Weights of a small image classifier.
Model: 30.5M parameters, 32-pixel images, arch pvt, activation swiglu, num experts 64, patch size [2, 2], widths [80, 160, 320].
Rows from block 9 of a small image classifier, named by matrix and row number. Rows with one number within an expert belong to one neuron, the router's apart. Each number is 200 + 40 x the weight over its row's rms, rounded and kept within 0 to 999. All counts start at 0. After the name is the row's rms in percent of the matrix's.
Before each expert's rows are labels from the 100 images, of 14848, where the router gives the expert most weight on average: "top examples" is what is common among them. Only what is clearly more common there than usual is listed. The data: retinal OCT scans (Kermany 2017).
# router: router (model.blocks.9.mlp.router.weight, 64x320, trained with AdamW), inputs 216-269
# gate: expert gate (model.blocks.9.mlp.gate, 64x160x320), inputs 216-269
# up: expert up (model.blocks.9.mlp.up, 64x160x320), inputs 216-269
# down: expert down (model.blocks.9.mlp.down, 64x320x160, transposed), outputs 216-269

# expert 1
top examples: finding: diabetic macular edema
router.1,102,230,175,178,177,158,237,180,197,155,241,145,246,225,150,107,178,219,163,218,209,250,157,212,193,267,238,172,158,176,128,144,162,150,233,221,182,180,105,142,175,122,212,220,205,161,227,130,184,230,202,230,175,156,212
gate.0,091,204,117,218,242,173,175,197,158,177,233,239,216,175,179,265,209,234,123,199,125,295,225,160,211,103,269,262,94,176,216,207,149,136,149,189,145,237,167,187,205,223,170,202,193,162,308,210,174,197,260,154,222,226,201
up.0,097,227,181,216,304,167,166,190,132,185,251,249,259,183,191,164,218,191,125,218,145,243,185,165,147,188,211,156,166,213,210,195,152,136,280,194,191,240,112,207,217,188,243,180,185,182,229,192,121,227,285,181,237,200,205
down.0,087,125,141,258,185,206,141,242,208,242,161,233,185,191,221,152,185,301,216,223,192,237,52,204,295,223,207,153,238,215,217,231,263,146,216,257,144,267,208,196,106,168,192,179,235,212,148,143,233,147,194,245,174,115,158

# expert 38
top examples: finding: diabetic macular edema
router.38,104,193,186,140,188,166,261,143,246,136,152,157,192,174,193,163,211,243,129,238,169,237,239,286,194,189,147,96,246,285,228,186,203,262,173,189,209,254,215,236,209,197,229,226,195,215,182,225,240,78,207,213,176,263,182
gate.0,077,230,132,256,263,255,195,236,171,239,180,245,203,214,112,211,183,267,268,116,256,159,163,189,242,276,246,207,158,196,169,217,227,215,186,225,205,275,121,215,212,166,204,138,179,150,258,197,192,167,232,181,275,248,249
up.0,078,223,207,205,177,129,210,163,230,236,226,153,157,180,304,205,232,172,144,137,162,176,180,187,159,168,159,219,232,196,178,182,150,145,182,138,199,44,286,165,147,209,184,207,129,224,162,169,236,246,141,179,119,209,199
down.0,075,196,156,151,222,222,198,273,188,218,215,189,152,260,269,173,191,178,196,140,194,225,189,223,126,210,205,220,219,169,185,203,163,263,193,210,243,243,177,240,229,208,209,228,243,203,182,235,269,194,242,274,204,264,236

# expert 47
top examples: finding: choroidal neovascularization
router.47,103,191,187,148,191,239,183,184,199,171,260,183,220,179,185,162,134,211,155,231,135,207,191,274,236,184,208,199,282,248,200,178,252,131,163,109,245,260,187,143,258,163,154,192,78,198,207,173,138,201,260,184,158,168,178
gate.0,095,166,135,201,75,184,258,170,144,163,132,178,127,241,247,327,190,202,191,168,236,230,192,225,157,199,169,182,195,208,141,189,237,199,187,197,195,193,171,169,219,163,185,251,250,173,194,157,194,229,168,173,251,196,229
up.0,104,196,171,180,199,251,177,157,148,156,166,177,173,235,212,285,214,196,160,217,193,214,222,190,190,127,171,171,235,171,97,121,228,194,205,182,217,203,131,176,281,223,228,232,223,163,193,248,207,216,197,155,239,182,156
down.0,099,154,203,258,232,173,243,197,188,230,275,199,231,164,240,200,232,216,216,211,183,217,215,242,116,258,214,203,181,204,205,194,126,156,158,279,232,161,196,288,159,247,178,219,152,202,225,177,180,254,171,203,157,150,282

# expert 25
top examples: finding: drusen
router.25,100,140,209,317,231,91,253,212,164,169,213,189,168,141,222,224,156,225,189,223,194,166,225,249,264,193,143,235,186,225,146,172,217,173,260,230,165,206,227,176,248,206,279,216,158,183,203,162,69,158,200,233,176,216,159
gate.0,108,215,206,230,231,176,182,168,57,198,183,220,208,194,186,268,201,168,212,211,179,225,194,108,200,200,183,208,192,187,298,211,223,203,155,206,217,192,123,178,244,283,204,211,201,227,208,263,266,176,212,121,178,203,208
up.0,103,199,203,161,180,208,168,170,276,215,254,140,236,183,250,142,217,219,235,205,185,174,230,272,222,178,209,184,225,226,100,189,201,237,240,208,199,225,295,240,182,194,126,205,208,172,208,116,94,255,186,225,240,193,157
down.0,108,153,204,188,190,246,141,187,202,264,152,111,251,218,186,207,156,252,202,230,227,147,237,191,254,246,117,194,244,189,297,218,202,214,237,256,201,173,217,192,245,197,193,298,193,228,112,248,198,278,172,223,199,227,157