config.toml
image_size = 32
horizontal_flip = false
norm = "rmsnorm"
num_experts = 64
moe_every = 2
beta2 = 0.99
learning_rate = 0.003
max_precond_dim = 1536
one_sided = true
max_steps = 7700
weight_decay = 0.1
adamw_weight_decay_other_params = 0.01
Rows from block 9 of a small image classifier, named by matrix and row number. Rows with one number within an expert belong to one neuron, the router's apart. Each number is 50 + 10 x the weight over its row's rms, rounded and kept within 0 to 99. All counts start at 0.
After each expert's rows are labels from the 100 images, of 14848, where the router gives the expert most weight on average: "place" is the part of the image that holds the peak. Only what is clearly more common there than usual is listed. The data: retinal OCT scans (Kermany 2017). In brackets: how many of the 100.
# router: router (model.blocks.9.mlp.router.weight, 64x320, trained with AdamW), inputs 108-161
# gate: expert gate (model.blocks.9.mlp.gate, 64x160x320), inputs 108-161
# up: expert up (model.blocks.9.mlp.up, 64x160x320), inputs 108-161
# down: expert down (model.blocks.9.mlp.down, 64x320x160, transposed), outputs 108-161

# expert 60
router.60:68 57 48 52 60 31 55 57 47 51 53 54 36 50 33 40 61 45 41 43 38 40 48 31 43 34 60 45 65 53 61 43 39 51 51 51 34 54 51 40 43 62 47 50 49 68 34 47 44 49 61 40 48 58
gate.0:49 54 44 64 45 42 43 45 54 52 54 68 48 43 39 69 54 44 47 54 55 63 62 58 60 64 44 46 41 52 48 59 57 52 57 57 34 40 41 61 57 42 70 37 39 50 43 61 56 43 40 51 35 58
up.0:44 34 69 34 59 48 49 55 51 39 32 40 60 49 61 60 23 56 49 39 39 30 60 57 55 41 51 51 63 38 49 53 50 63 48 45 78 64 66 50 35 49 53 53 61 51 49 39 46 41 63 48 63 50
down.0:37 47 41 62 50 29 46 64 49 49 53 28 55 42 60 55 56 53 49 62 42 54 43 46 72 47 67 36 54 40 43 49 58 37 54 47 42 29 52 62 54 23 44 46 35 44 72 62 53 46 41 37 41 30
gate.1:60 66 59 57 48 57 48 48 47 48 46 36 62 39 65 62 46 29 48 41 41 50 54 32 53 38 43 58 59 24 45 37 54 45 62 29 44 22 33 56 61 48 42 53 53 38 59 48 39 50 38 44 54 47
up.1:46 41 42 50 48 51 56 39 46 43 54 51 31 54 36 48 39 47 49 69 59 36 28 58 57 48 52 43 47 54 42 49 54 60 61 56 75 59 56 66 58 63 51 59 56 55 53 44 50 53 45 53 38 55
down.1:38 50 53 42 50 49 59 21 46 43 50 55 53 50 53 42 53 47 43 42 63 39 36 59 52 56 35 47 41 26 57 34 55 41 61 47 39 52 38 51 41 49 47 53 50 55 46 43 45 39 50 41 59 37
gate.2:42 44 50 48 55 58 44 54 61 54 54 62 48 46 45 46 47 44 50 51 61 48 53 45 44 65 50 55 41 53 50 47 71 32 74 48 45 52 60 50 60 35 44 55 49 49 54 47 43 61 45 56 55 58
up.2:41 41 49 47 53 37 32 47 41 50 39 47 47 36 51 38 48 44 53 53 44 59 46 36 46 37 71 43 51 61 41 32 58 55 52 30 38 54 63 65 45 50 46 56 35 61 59 51 60 64 53 47 55 55
down.2:53 49 61 55 37 54 50 76 57 34 68 38 56 49 33 65 45 41 58 45 41 56 51 47 54 32 42 55 42 49 43 44 36 45 42 63 62 41 50 60 54 54 52 40 28 56 32 37 58 38 59 60 43 50
gate.3:36 46 42 20 39 54 48 51 34 41 21 66 54 50 51 65 50 45 47 36 52 48 49 65 40 49 63 50 53 47 39 48 41 25 56 49 67 48 49 60 64 30 44 55 47 46 45 44 58 56 42 49 40 57
up.3:57 50 40 51 63 47 51 56 44 41 44 52 50 52 66 40 44 61 66 58 56 62 70 51 58 51 47 31 31 66 48 60 41 50 50 51 65 39 62 50 43 34 31 46 59 63 36 55 53 52 54 47 48 47
down.3:45 61 54 49 56 44 44 36 36 43 39 51 28 39 55 39 57 47 45 81 41 51 44 66 45 30 54 56 68 47 45 51 45 29 34 45 33 39 51 54 65 41 56 34 43 52 57 43 53 71 67 47 56 53
place: middle left (45)

# expert 9
router.9:59 49 35 35 46 56 62 57 39 53 51 49 57 66 81 47 50 58 56 60 63 47 58 46 52 46 54 69 49 50 49 40 52 50 41 65 36 53 38 52 51 65 43 50 33 64 56 35 62 33 51 57 50 37
gate.0:44 44 42 56 25 49 37 31 51 57 47 70 29 32 49 60 36 50 49 40 47 57 50 60 42 62 66 56 48 47 38 48 50 42 46 50 33 69 72 56 58 50 55 63 43 51 28 53 49 63 45 37 55 45
up.0:52 56 54 73 43 47 54 55 69 52 64 55 42 37 48 45 43 54 55 59 60 41 58 30 67 41 45 48 51 47 65 45 67 58 51 64 64 55 32 40 43 51 40 63 34 30 41 43 66 61 33 49 60 76
down.0:49 62 49 39 47 53 54 61 58 49 77 39 46 56 58 48 56 51 32 38 56 44 50 59 36 39 53 52 54 64 68 57 65 44 57 57 40 60 57 59 47 58 34 45 59 44 46 56 60 55 61 39 43 52
gate.1:55 49 47 47 58 46 36 42 57 53 46 69 52 42 47 58 38 39 47 54 58 56 47 43 31 61 45 57 35 45 62 45 46 41 52 42 58 44 48 58 62 30 49 51 60 59 34 46 47 50 31 53 40 35
up.1:50 45 42 35 50 42 37 47 59 45 47 48 36 33 29 41 70 51 43 37 42 64 42 59 49 48 44 40 39 45 48 48 32 63 45 48 33 49 62 51 40 69 70 59 63 42 53 54 48 61 56 31 48 49
down.1:33 44 59 42 61 54 61 50 52 49 54 39 56 57 37 55 63 50 55 50 46 35 39 52 31 38 61 53 52 42 70 34 65 48 52 65 41 45 33 56 47 42 44 38 56 61 56 70 49 23 56 54 54 56
gate.2:42 54 54 40 50 57 50 62 39 54 67 44 46 26 53 55 42 39 48 58 44 45 42 65 47 67 44 48 43 48 55 45 51 30 42 57 40 40 53 60 70 57 46 46 43 48 54 61 49 67 47 53 50 73
up.2:42 51 57 52 55 66 59 54 36 57 68 40 48 23 56 50 49 45 52 54 49 42 43 57 46 65 39 46 49 53 54 40 49 38 40 57 39 37 41 57 59 64 44 52 55 47 54 55 46 63 49 50 49 68
down.2:69 41 32 37 54 49 52 38 61 27 22 53 33 41 54 48 53 32 29 54 66 36 59 55 44 57 61 72 44 34 36 57 54 48 36 57 46 46 50 61 56 49 41 47 47 48 51 63 42 46 42 44 52 52
gate.3:59 48 65 54 34 56 49 47 26 56 54 30 54 34 36 58 50 51 36 49 47 45 56 54 38 65 48 49 44 53 69 37 65 47 65 61 24 53 41 48 48 47 55 38 53 41 54 65 36 40 51 66 54 32
up.3:48 58 47 62 50 64 46 57 35 27 72 45 40 33 32 58 50 54 41 57 60 46 56 55 40 53 51 60 55 50 60 31 53 59 31 50 41 47 32 35 45 54 53 35 49 42 75 56 49 48 47 57 66 45
down.3:60 38 52 31 23 45 61 56 61 45 56 47 67 40 38 45 48 36 56 40 60 55 42 46 66 49 55 48 37 66 43 50 41 66 49 38 38 55 55 55 50 77 42 60 33 27 37 52 37 36 56 50 55 44
place: centre (75)

# expert 2
router.2:77 45 50 30 67 27 29 39 53 50 40 36 70 55 38 58 40 55 42 64 45 49 28 55 49 56 35 42 70 55 43 49 46 49 56 51 46 52 59 52 55 74 63 73 40 47 45 57 48 47 50 46 47 49
gate.0:51 51 70 51 66 54 43 39 44 55 37 53 64 51 55 52 50 59 47 64 56 50 48 53 38 55 48 50 48 55 32 51 30 41 63 51 39 63 52 63 50 33 69 40 43 52 44 53 42 56 35 40 38 44
up.0:49 57 63 40 71 57 44 46 52 46 30 58 65 59 53 61 44 55 55 75 58 40 52 55 30 54 54 47 51 59 40 53 36 48 55 51 50 63 52 72 45 47 60 44 51 52 33 57 45 46 48 41 39 62
down.0:41 49 45 49 50 68 30 47 29 66 58 54 51 35 43 47 43 53 49 57 58 48 64 40 34 55 46 58 52 58 52 53 46 63 39 47 61 43 45 50 53 57 47 50 65 53 43 59 48 47 39 46 55 77
gate.1:49 49 73 51 50 62 50 61 49 38 39 59 57 49 51 34 42 68 53 42 60 56 59 40 49 60 53 42 48 65 51 48 33 43 44 53 49 45 47 50 47 46 48 50 42 71 27 35 37 60 52 53 53 54
up.1:45 48 72 50 65 64 44 50 46 62 52 51 58 55 48 58 49 50 52 49 47 44 49 41 40 73 59 56 53 73 40 49 39 50 51 46 48 36 29 68 54 57 42 62 23 61 34 49 41 54 53 54 67 62
down.1:43 49 66 72 64 56 59 52 22 61 46 66 52 58 35 46 46 49 59 55 42 61 31 45 33 39 41 50 43 52 54 43 49 48 56 37 33 49 44 24 63 46 49 39 68 51 61 26 53 37 44 58 50 51
gate.2:32 51 35 40 52 47 52 48 55 56 55 43 50 39 51 34 56 40 59 48 55 63 47 46 45 58 66 51 33 49 61 60 65 38 63 50 55 49 64 46 44 32 34 44 47 29 42 61 45 67 53 45 56 67
up.2:43 37 39 41 52 40 45 42 44 66 55 59 36 64 34 37 57 42 44 42 60 34 50 42 40 46 53 29 47 52 68 35 50 48 59 34 52 51 45 36 48 51 39 38 21 36 62 53 58 53 56 57 58 58
down.2:38 35 64 64 55 69 45 58 43 46 54 56 49 55 55 66 49 57 61 57 53 57 53 36 65 60 45 57 45 62 61 70 33 65 69 54 54 38 64 43 23 46 55 63 56 50 62 41 55 57 53 59 63 41
gate.3:53 39 56 43 59 33 52 46 44 39 52 48 44 60 43 63 71 45 53 36 35 38 56 55 62 47 64 38 48 45 38 37 38 56 46 56 48 48 38 60 40 36 53 62 42 60 60 50 30 62 47 34 38 44
up.3:69 37 65 33 57 53 52 43 46 39 44 45 46 52 39 64 66 42 47 28 33 41 49 66 48 54 67 51 56 49 32 51 42 62 42 50 54 62 41 57 38 32 65 55 43 50 62 56 33 68 46 35 59 44
down.3:56 48 51 56 62 77 48 53 48 30 55 42 43 43 51 42 34 44 38 46 52 36 42 42 58 55 26 43 22 68 66 44 48 64 50 49 34 54 56 59 65 64 66 53 54 52 68 56 50 47 46 52 63 54
place: middle left (50)

# expert 5
router.5:49 48 47 49 45 35 46 53 37 68 67 61 42 73 46 47 59 48 42 45 34 50 53 41 63 57 46 62 67 56 37 46 38 45 44 51 48 61 46 42 29 60 38 50 48 51 62 45 67 42 50 55 29 65
gate.0:38 43 32 67 42 57 46 59 57 39 47 54 34 44 34 50 60 47 55 53 45 54 34 63 70 54 50 49 76 51 58 44 35 46 53 58 55 55 49 69 39 42 58 76 41 51 46 40 42 39 40 48 31 51
up.0:52 50 41 60 44 63 55 48 57 46 60 52 31 58 31 53 69 59 64 54 48 46 52 70 66 40 49 52 66 48 50 36 54 51 39 58 79 66 55 71 31 34 51 80 35 53 47 26 33 35 62 45 38 47
down.0:46 53 41 58 52 22 65 59 52 61 46 55 34 55 51 45 55 58 48 78 40 55 55 55 51 50 53 32 62 44 41 53 59 41 43 62 50 53 38 46 65 50 37 45 44 46 59 46 55 45 51 56 73 46
gate.1:65 50 46 65 58 69 51 43 41 43 48 56 54 49 57 47 51 52 52 52 42 44 64 70 58 46 48 51 47 43 70 48 61 58 51 58 52 59 64 29 44 46 63 56 74 56 49 48 52 44 51 52 61 50
up.1:32 60 57 59 35 43 47 58 68 39 63 48 45 58 41 57 62 36 65 67 47 76 38 46 50 55 54 61 49 58 31 61 47 47 60 41 38 55 48 51 65 50 45 48 35 37 65 50 54 49 50 47 55 46
down.1:43 52 62 67 31 40 46 59 51 31 43 31 38 65 67 56 51 55 52 58 29 62 67 50 43 42 49 54 61 59 55 64 46 48 66 54 62 50 37 31 44 57 46 73 58 49 38 60 60 67 62 57 51 44
gate.2:58 47 49 57 54 65 31 43 54 39 31 40 56 48 49 57 41 54 50 51 50 77 47 61 48 53 62 38 41 34 57 44 46 35 46 49 47 32 43 62 48 34 37 51 43 48 37 46 48 50 49 54 45 47
up.2:46 53 30 61 75 35 58 53 42 60 42 35 47 52 48 38 43 42 32 16 51 58 39 53 55 50 43 43 48 53 72 63 57 44 57 57 53 67 62 51 50 32 50 36 51 51 62 52 50 56 39 63 39 49
down.2:43 52 50 44 33 52 50 63 47 43 57 47 43 43 57 57 47 56 56 56 39 59 68 39 45 52 47 63 59 57 51 54 62 45 49 38 55 59 77 48 45 53 55 30 47 49 66 59 59 60 63 48 66 45
gate.3:60 44 48 46 59 56 48 31 54 49 49 39 52 45 46 51 42 63 49 25 45 38 55 54 64 31 47 39 47 30 46 38 47 50 51 41 64 53 46 45 47 53 58 46 49 68 44 50 48 48 53 48 53 58
up.3:43 61 34 44 54 41 50 57 39 45 34 67 37 45 57 40 53 48 55 82 60 58 46 50 35 59 39 46 53 58 56 60 50 53 50 57 33 48 55 45 63 45 50 62 50 45 41 51 57 52 42 47 43 38
down.3:36 63 64 58 34 52 65 62 30 66 55 51 32 59 61 45 44 54 51 59 26 58 55 57 49 51 46 40 67 68 54 67 47 55 32 56 55 60 51 39 46 50 49 52 64 50 50 50 65 60 52 64 51 58
place: centre (87)

# expert 3
router.3:60 47 53 51 37 52 45 45 47 50 50 47 55 39 37 60 38 73 58 55 48 37 31 52 48 61 53 65 47 49 68 39 48 49 54 57 45 33 25 55 49 46 45 50 25 59 60 47 57 56 42 46 54 51
gate.4:56 45 41 50 48 59 49 60 47 56 49 56 49 43 53 52 29 53 67 34 63 38 30 46 40 27 51 46 63 37 56 56 51 57 41 44 62 42 43 31 55 37 41 44 46 41 47 47 63 45 73 46 63 58
up.4:57 35 46 47 55 54 43 45 48 52 47 57 54 58 54 47 20 50 49 46 54 39 35 43 27 35 59 37 53 34 65 43 57 52 40 48 50 43 49 52 55 34 60 47 49 53 49 63 59 43 53 38 45 57
down.4:46 49 56 50 53 49 52 68 63 45 51 28 60 45 41 58 73 53 56 55 61 44 41 48 47 54 63 46 55 45 56 42 42 36 42 35 35 51 42 39 45 63 47 64 43 60 56 64 39 48 43 57 52 30
gate.5:30 50 51 59 55 59 56 53 53 37 44 51 43 59 42 56 51 58 44 46 62 59 47 77 44 30 58 55 42 56 49 43 66 37 43 55 35 53 49 49 48 49 40 43 65 52 48 59 40 50 61 43 71 39
up.5:49 47 55 40 52 48 65 54 55 55 57 50 44 53 50 42 70 64 53 52 49 42 55 31 38 38 48 55 69 60 27 34 36 49 70 49 64 37 63 48 53 58 44 56 44 64 58 49 48 62 55 43 33 34
down.5:59 48 52 61 39 36 46 52 44 35 49 38 59 41 45 54 62 62 48 72 48 55 62 49 49 41 44 49 55 46 36 43 58 34 49 39 52 42 51 46 69 43 57 55 46 42 53 56 35 44 57 53 45 27
gate.6:46 49 61 65 44 56 44 53 33 32 39 47 41 43 75 46 41 52 60 34 27 63 54 49 42 58 50 32 48 54 48 43 40 41 51 53 40 34 49 40 58 58 51 39 48 53 62 50 34 56 47 66 52 68
up.6:56 51 53 44 37 61 54 57 47 51 70 49 44 52 32 69 56 40 42 57 65 45 60 49 39 38 54 61 50 41 47 59 54 62 67 41 58 59 48 52 36 51 43 45 61 54 50 40 64 43 70 64 41 50
down.6:38 56 31 54 65 46 42 47 67 69 37 58 47 25 47 49 55 71 55 51 50 54 37 55 47 56 53 47 64 59 69 53 49 41 45 53 50 57 47 42 49 51 48 50 55 51 74 59 38 28 35 45 36 49
gate.7:55 57 69 49 71 37 37 42 51 45 46 42 57 39 58 29 39 57 43 64 54 58 37 34 62 49 48 54 68 45 61 47 56 51 51 56 71 52 53 31 43 49 55 23 60 55 70 63 46 44 52 49 56 65
up.7:49 52 67 59 67 42 44 42 56 40 51 48 47 54 52 49 59 65 48 58 67 49 23 52 36 47 50 43 66 51 65 44 50 63 62 55 63 48 45 41 41 53 48 42 67 53 48 61 41 39 34 42 32 65
down.7:32 54 44 59 45 47 57 53 50 61 47 44 47 60 43 63 61 39 52 39 48 40 44 71 59 59 53 58 53 46 68 38 78 46 31 53 59 48 39 56 56 49 54 43 47 53 64 60 37 31 56 47 50 64
place: middle right (36)

# expert 10
router.10:56 48 73 58 56 53 60 47 55 32 56 39 72 50 51 56 55 61 38 55 45 32 63 56 44 59 53 36 48 50 50 54 64 29 55 43 65 44 63 37 52 48 54 41 37 40 49 55 64 55 53 40 41 63
gate.0:45 46 45 51 44 57 45 67 44 26 56 62 47 36 44 42 44 54 48 64 59 50 43 49 54 35 64 48 42 37 32 41 40 51 35 51 50 51 49 33 47 57 65 39 52 41 29 67 47 61 48 50 49 56
up.0:56 65 48 45 61 45 48 44 42 47 37 40 54 53 53 74 59 40 48 42 52 27 59 60 35 64 65 62 68 39 68 59 61 40 50 64 45 42 65 66 54 19 48 51 45 43 63 59 41 39 50 35 43 48
down.0:46 54 55 58 45 63 44 61 47 52 48 39 62 55 58 48 50 58 64 66 50 60 42 60 43 45 62 38 56 47 56 59 37 45 47 61 49 56 47 52 67 31 42 40 53 48 51 48 64 50 43 59 74 46
gate.1:34 56 49 53 60 38 32 33 49 42 58 39 70 46 51 53 48 56 42 51 55 53 42 43 47 47 33 55 44 49 50 31 32 34 65 43 50 24 36 56 59 57 53 68 39 54 52 45 44 42 50 40 58 57
up.1:39 63 43 52 45 40 44 45 43 43 72 37 60 49 52 43 50 49 45 35 46 44 60 48 48 38 33 70 49 51 48 44 49 37 67 57 46 31 42 40 65 65 38 65 40 62 57 47 40 44 56 36 53 57
down.1:52 49 45 62 42 55 44 58 42 67 64 64 42 55 61 36 51 46 43 55 45 54 51 59 49 53 49 51 56 59 48 72 55 67 61 34 52 47 45 50 36 62 54 62 64 42 53 54 64 52 56 54 51 42
gate.2:25 58 44 61 60 48 56 52 45 47 46 75 36 44 49 39 54 51 51 35 35 61 65 46 52 32 53 64 73 69 45 46 46 49 73 66 50 48 46 58 53 41 64 59 43 62 41 68 73 51 55 34 56 51
up.2:42 55 46 44 34 51 48 49 49 37 64 56 49 29 24 51 76 42 55 40 55 44 62 59 76 49 35 63 55 47 44 46 42 56 42 43 43 27 62 31 53 61 58 53 57 43 38 43 47 61 42 52 57 44
down.2:61 37 59 39 44 42 44 36 58 41 53 52 46 48 41 60 66 42 50 37 69 49 35 33 54 49 56 51 59 45 42 34 56 32 52 34 37 60 28 62 61 47 44 56 39 52 39 49 47 51 45 55 50 81
gate.3:55 60 56 56 54 48 68 38 34 61 54 44 37 61 54 64 60 32 36 55 58 53 72 50 57 49 50 55 43 61 35 53 37 46 37 78 48 63 45 40 58 52 34 28 52 38 67 62 59 67 57 56 74 52
up.3:51 38 41 35 49 53 44 59 65 45 43 50 72 41 51 40 48 69 48 35 61 38 43 47 45 60 47 46 66 44 60 41 61 48 53 32 53 36 62 61 35 53 69 63 36 63 49 31 54 41 51 46 24 40
down.3:63 47 49 47 50 61 37 45 52 45 57 54 63 46 33 53 76 38 51 49 59 61 65 33 58 63 48 49 33 56 19 49 37 70 47 50 54 49 50 54 42 65 60 33 41 49 50 44 48 53 23 57 63 51
place: centre (92)

# expert 63
router.63:65 55 74 46 54 42 39 36 63 57 61 54 34 43 39 58 54 56 30 48 48 58 59 42 63 40 50 56 49 51 49 44 58 45 57 45 39 47 52 65 34 37 40 47 36 53 54 74 44 52 26 58 69 42
gate.0:49 48 58 58 47 73 61 56 59 52 58 50 46 49 55 47 40 40 53 55 60 58 27 53 31 44 52 56 47 65 60 60 49 64 41 52 54 67 49 53 58 35 52 39 40 59 49 38 50 61 49 46 55 44
up.0:47 64 68 52 57 49 49 39 57 62 42 39 57 63 58 39 39 56 50 46 46 32 48 45 47 32 43 60 40 62 44 52 72 45 35 66 27 48 60 42 62 58 35 61 42 52 60 54 35 49 50 59 58 52
down.0:48 58 40 41 52 49 58 49 45 48 31 60 47 51 38 59 56 66 56 62 35 45 57 69 55 42 54 53 64 40 32 54 52 61 32 49 42 57 39 38 37 49 42 72 79 39 62 52 41 50 57 49 34 44
gate.1:47 40 50 47 46 53 56 36 58 46 37 50 53 63 47 65 65 49 54 68 47 58 37 52 43 40 50 59 37 41 66 57 47 48 48 39 67 36 42 33 54 57 71 59 55 48 46 53 65 47 51 69 44 55
up.1:41 38 64 58 38 62 63 46 56 44 35 35 57 68 50 40 59 47 47 58 53 54 37 41 39 42 59 42 52 46 62 48 62 44 41 49 55 33 41 56 48 63 38 34 46 58 37 56 60 41 45 51 46 67
down.1:22 43 37 46 65 53 38 52 48 48 48 58 51 54 45 55 65 45 51 41 51 44 52 47 51 48 53 38 54 60 52 28 39 34 66 52 30 57 49 50 54 48 48 39 38 67 49 34 63 44 34 44 77 65
gate.2:66 41 42 46 45 49 44 38 49 40 40 46 42 67 30 64 59 31 45 53 56 25 58 57 45 36 63 55 47 43 44 51 53 57 43 61 63 68 69 59 50 33 59 62 44 50 35 60 48 48 56 39 42 46
up.2:49 39 46 48 60 48 52 67 64 59 44 53 37 39 67 45 35 49 62 42 45 41 39 41 56 52 66 40 46 38 71 49 46 44 44 43 54 55 61 71 50 37 50 48 48 67 45 56 46 60 53 55 51 54
down.2:40 57 50 50 51 48 65 58 48 54 43 61 44 65 51 41 33 58 54 47 31 60 45 57 53 61 54 41 57 71 52 59 46 49 63 50 39 61 49 61 39 67 42 60 48 49 63 36 74 55 59 63 45 45
gate.3:45 50 39 45 41 49 70 51 53 55 41 30 46 58 51 38 55 69 44 61 57 60 52 37 42 44 60 52 61 44 39 61 37 40 38 62 56 64 50 56 58 44 54 46 48 35 49 74 51 46 47 60 39 43
up.3:48 67 48 55 18 50 69 48 58 48 34 55 55 66 61 38 48 53 49 34 55 56 67 45 49 33 45 48 49 58 42 37 42 51 29 49 50 51 28 41 56 51 52 56 65 47 52 33 56 63 38 66 47 52
down.3:56 28 47 36 41 50 57 63 47 67 52 37 54 43 52 32 65 49 54 55 42 45 47 46 48 47 57 44 57 46 57 52 43 45 39 53 41 52 40 38 75 27 44 58 53 50 57 62 51 41 51 61 66 59
place: centre (62)

# expert 0
router.0:69 60 52 53 37 52 58 47 48 61 53 45 63 58 38 44 46 51 61 42 53 41 41 44 52 59 43 39 59 51 54 41 51 55 45 56 25 52 53 52 39 54 59 53 35 52 43 44 63 48 39 53 38 31
gate.0:49 51 57 39 34 55 45 43 50 55 61 56 62 61 46 41 52 44 35 58 50 64 57 53 38 46 42 43 53 65 45 55 63 53 50 47 22 39 75 80 38 50 25 74 63 59 44 50 53 52 57 55 65 51
up.0:30 69 46 57 66 36 65 66 51 46 39 65 48 53 47 47 54 58 69 42 49 50 59 45 47 64 48 46 54 58 45 28 41 62 43 51 65 55 46 47 44 45 61 57 60 42 50 58 62 59 55 57 59 64
down.0:49 47 64 61 40 52 49 47 37 38 41 44 56 56 56 53 67 62 50 32 59 48 55 44 66 55 41 34 43 59 54 46 50 45 45 64 54 61 42 74 56 32 34 40 45 44 56 45 36 55 75 57 65 47
gate.1:57 51 55 56 41 50 50 49 54 40 41 50 71 47 27 58 57 48 54 54 43 48 50 56 46 57 50 57 49 41 42 59 50 63 42 34 38 51 41 53 38 49 60 52 34 51 47 52 51 48 58 38 53 37
up.1:48 49 53 38 48 60 39 42 49 58 59 61 46 43 58 43 59 59 33 34 53 39 43 52 47 51 37 42 51 57 50 48 63 51 47 61 56 47 48 46 65 52 49 21 48 41 53 59 43 46 53 60 49 58
down.1:55 56 41 47 50 52 67 36 63 52 44 44 37 39 41 52 50 53 49 63 33 45 46 55 40 55 60 65 63 56 34 43 29 51 52 65 59 43 60 41 48 44 67 47 60 32 66 49 44 56 48 62 34 50
gate.2:48 45 40 51 58 62 37 43 60 45 50 64 46 46 50 55 45 58 43 30 60 47 50 56 42 46 47 42 50 26 56 44 80 48 59 42 46 52 61 53 61 44 67 64 50 51 59 62 46 32 50 58 57 40
up.2:52 38 34 70 49 57 52 56 44 36 63 38 48 36 33 57 33 34 54 24 57 41 44 74 56 43 58 52 45 51 67 76 63 61 44 51 55 34 53 45 33 42 53 46 48 48 60 53 36 47 43 45 39 58
down.2:58 57 55 53 61 63 59 42 47 53 61 63 49 66 59 53 71 71 39 64 48 50 32 58 45 46 55 58 48 62 56 58 57 56 54 61 62 62 59 61 18 39 50 52 53 48 64 37 36 68 60 39 32 55
gate.3:59 54 55 54 22 20 38 53 67 40 47 47 50 58 48 47 37 39 50 57 60 59 54 41 47 54 62 64 55 59 52 56 51 49 59 44 21 55 38 48 56 47 54 47 38 59 48 46 60 48 46 63 49 42
up.3:66 51 48 47 28 23 37 49 67 39 57 43 41 54 37 51 45 44 54 53 65 53 48 37 48 44 55 59 64 59 29 58 50 46 57 41 25 53 38 56 45 47 62 50 35 56 48 47 65 51 52 63 46 39
down.3:64 46 52 41 59 35 53 32 49 48 19 42 47 45 41 61 57 49 34 46 74 34 58 63 38 64 56 55 45 33 49 48 57 32 53 46 61 52 48 47 55 43 50 42 53 54 54 57 42 45 56 34 52 39
place: centre (63)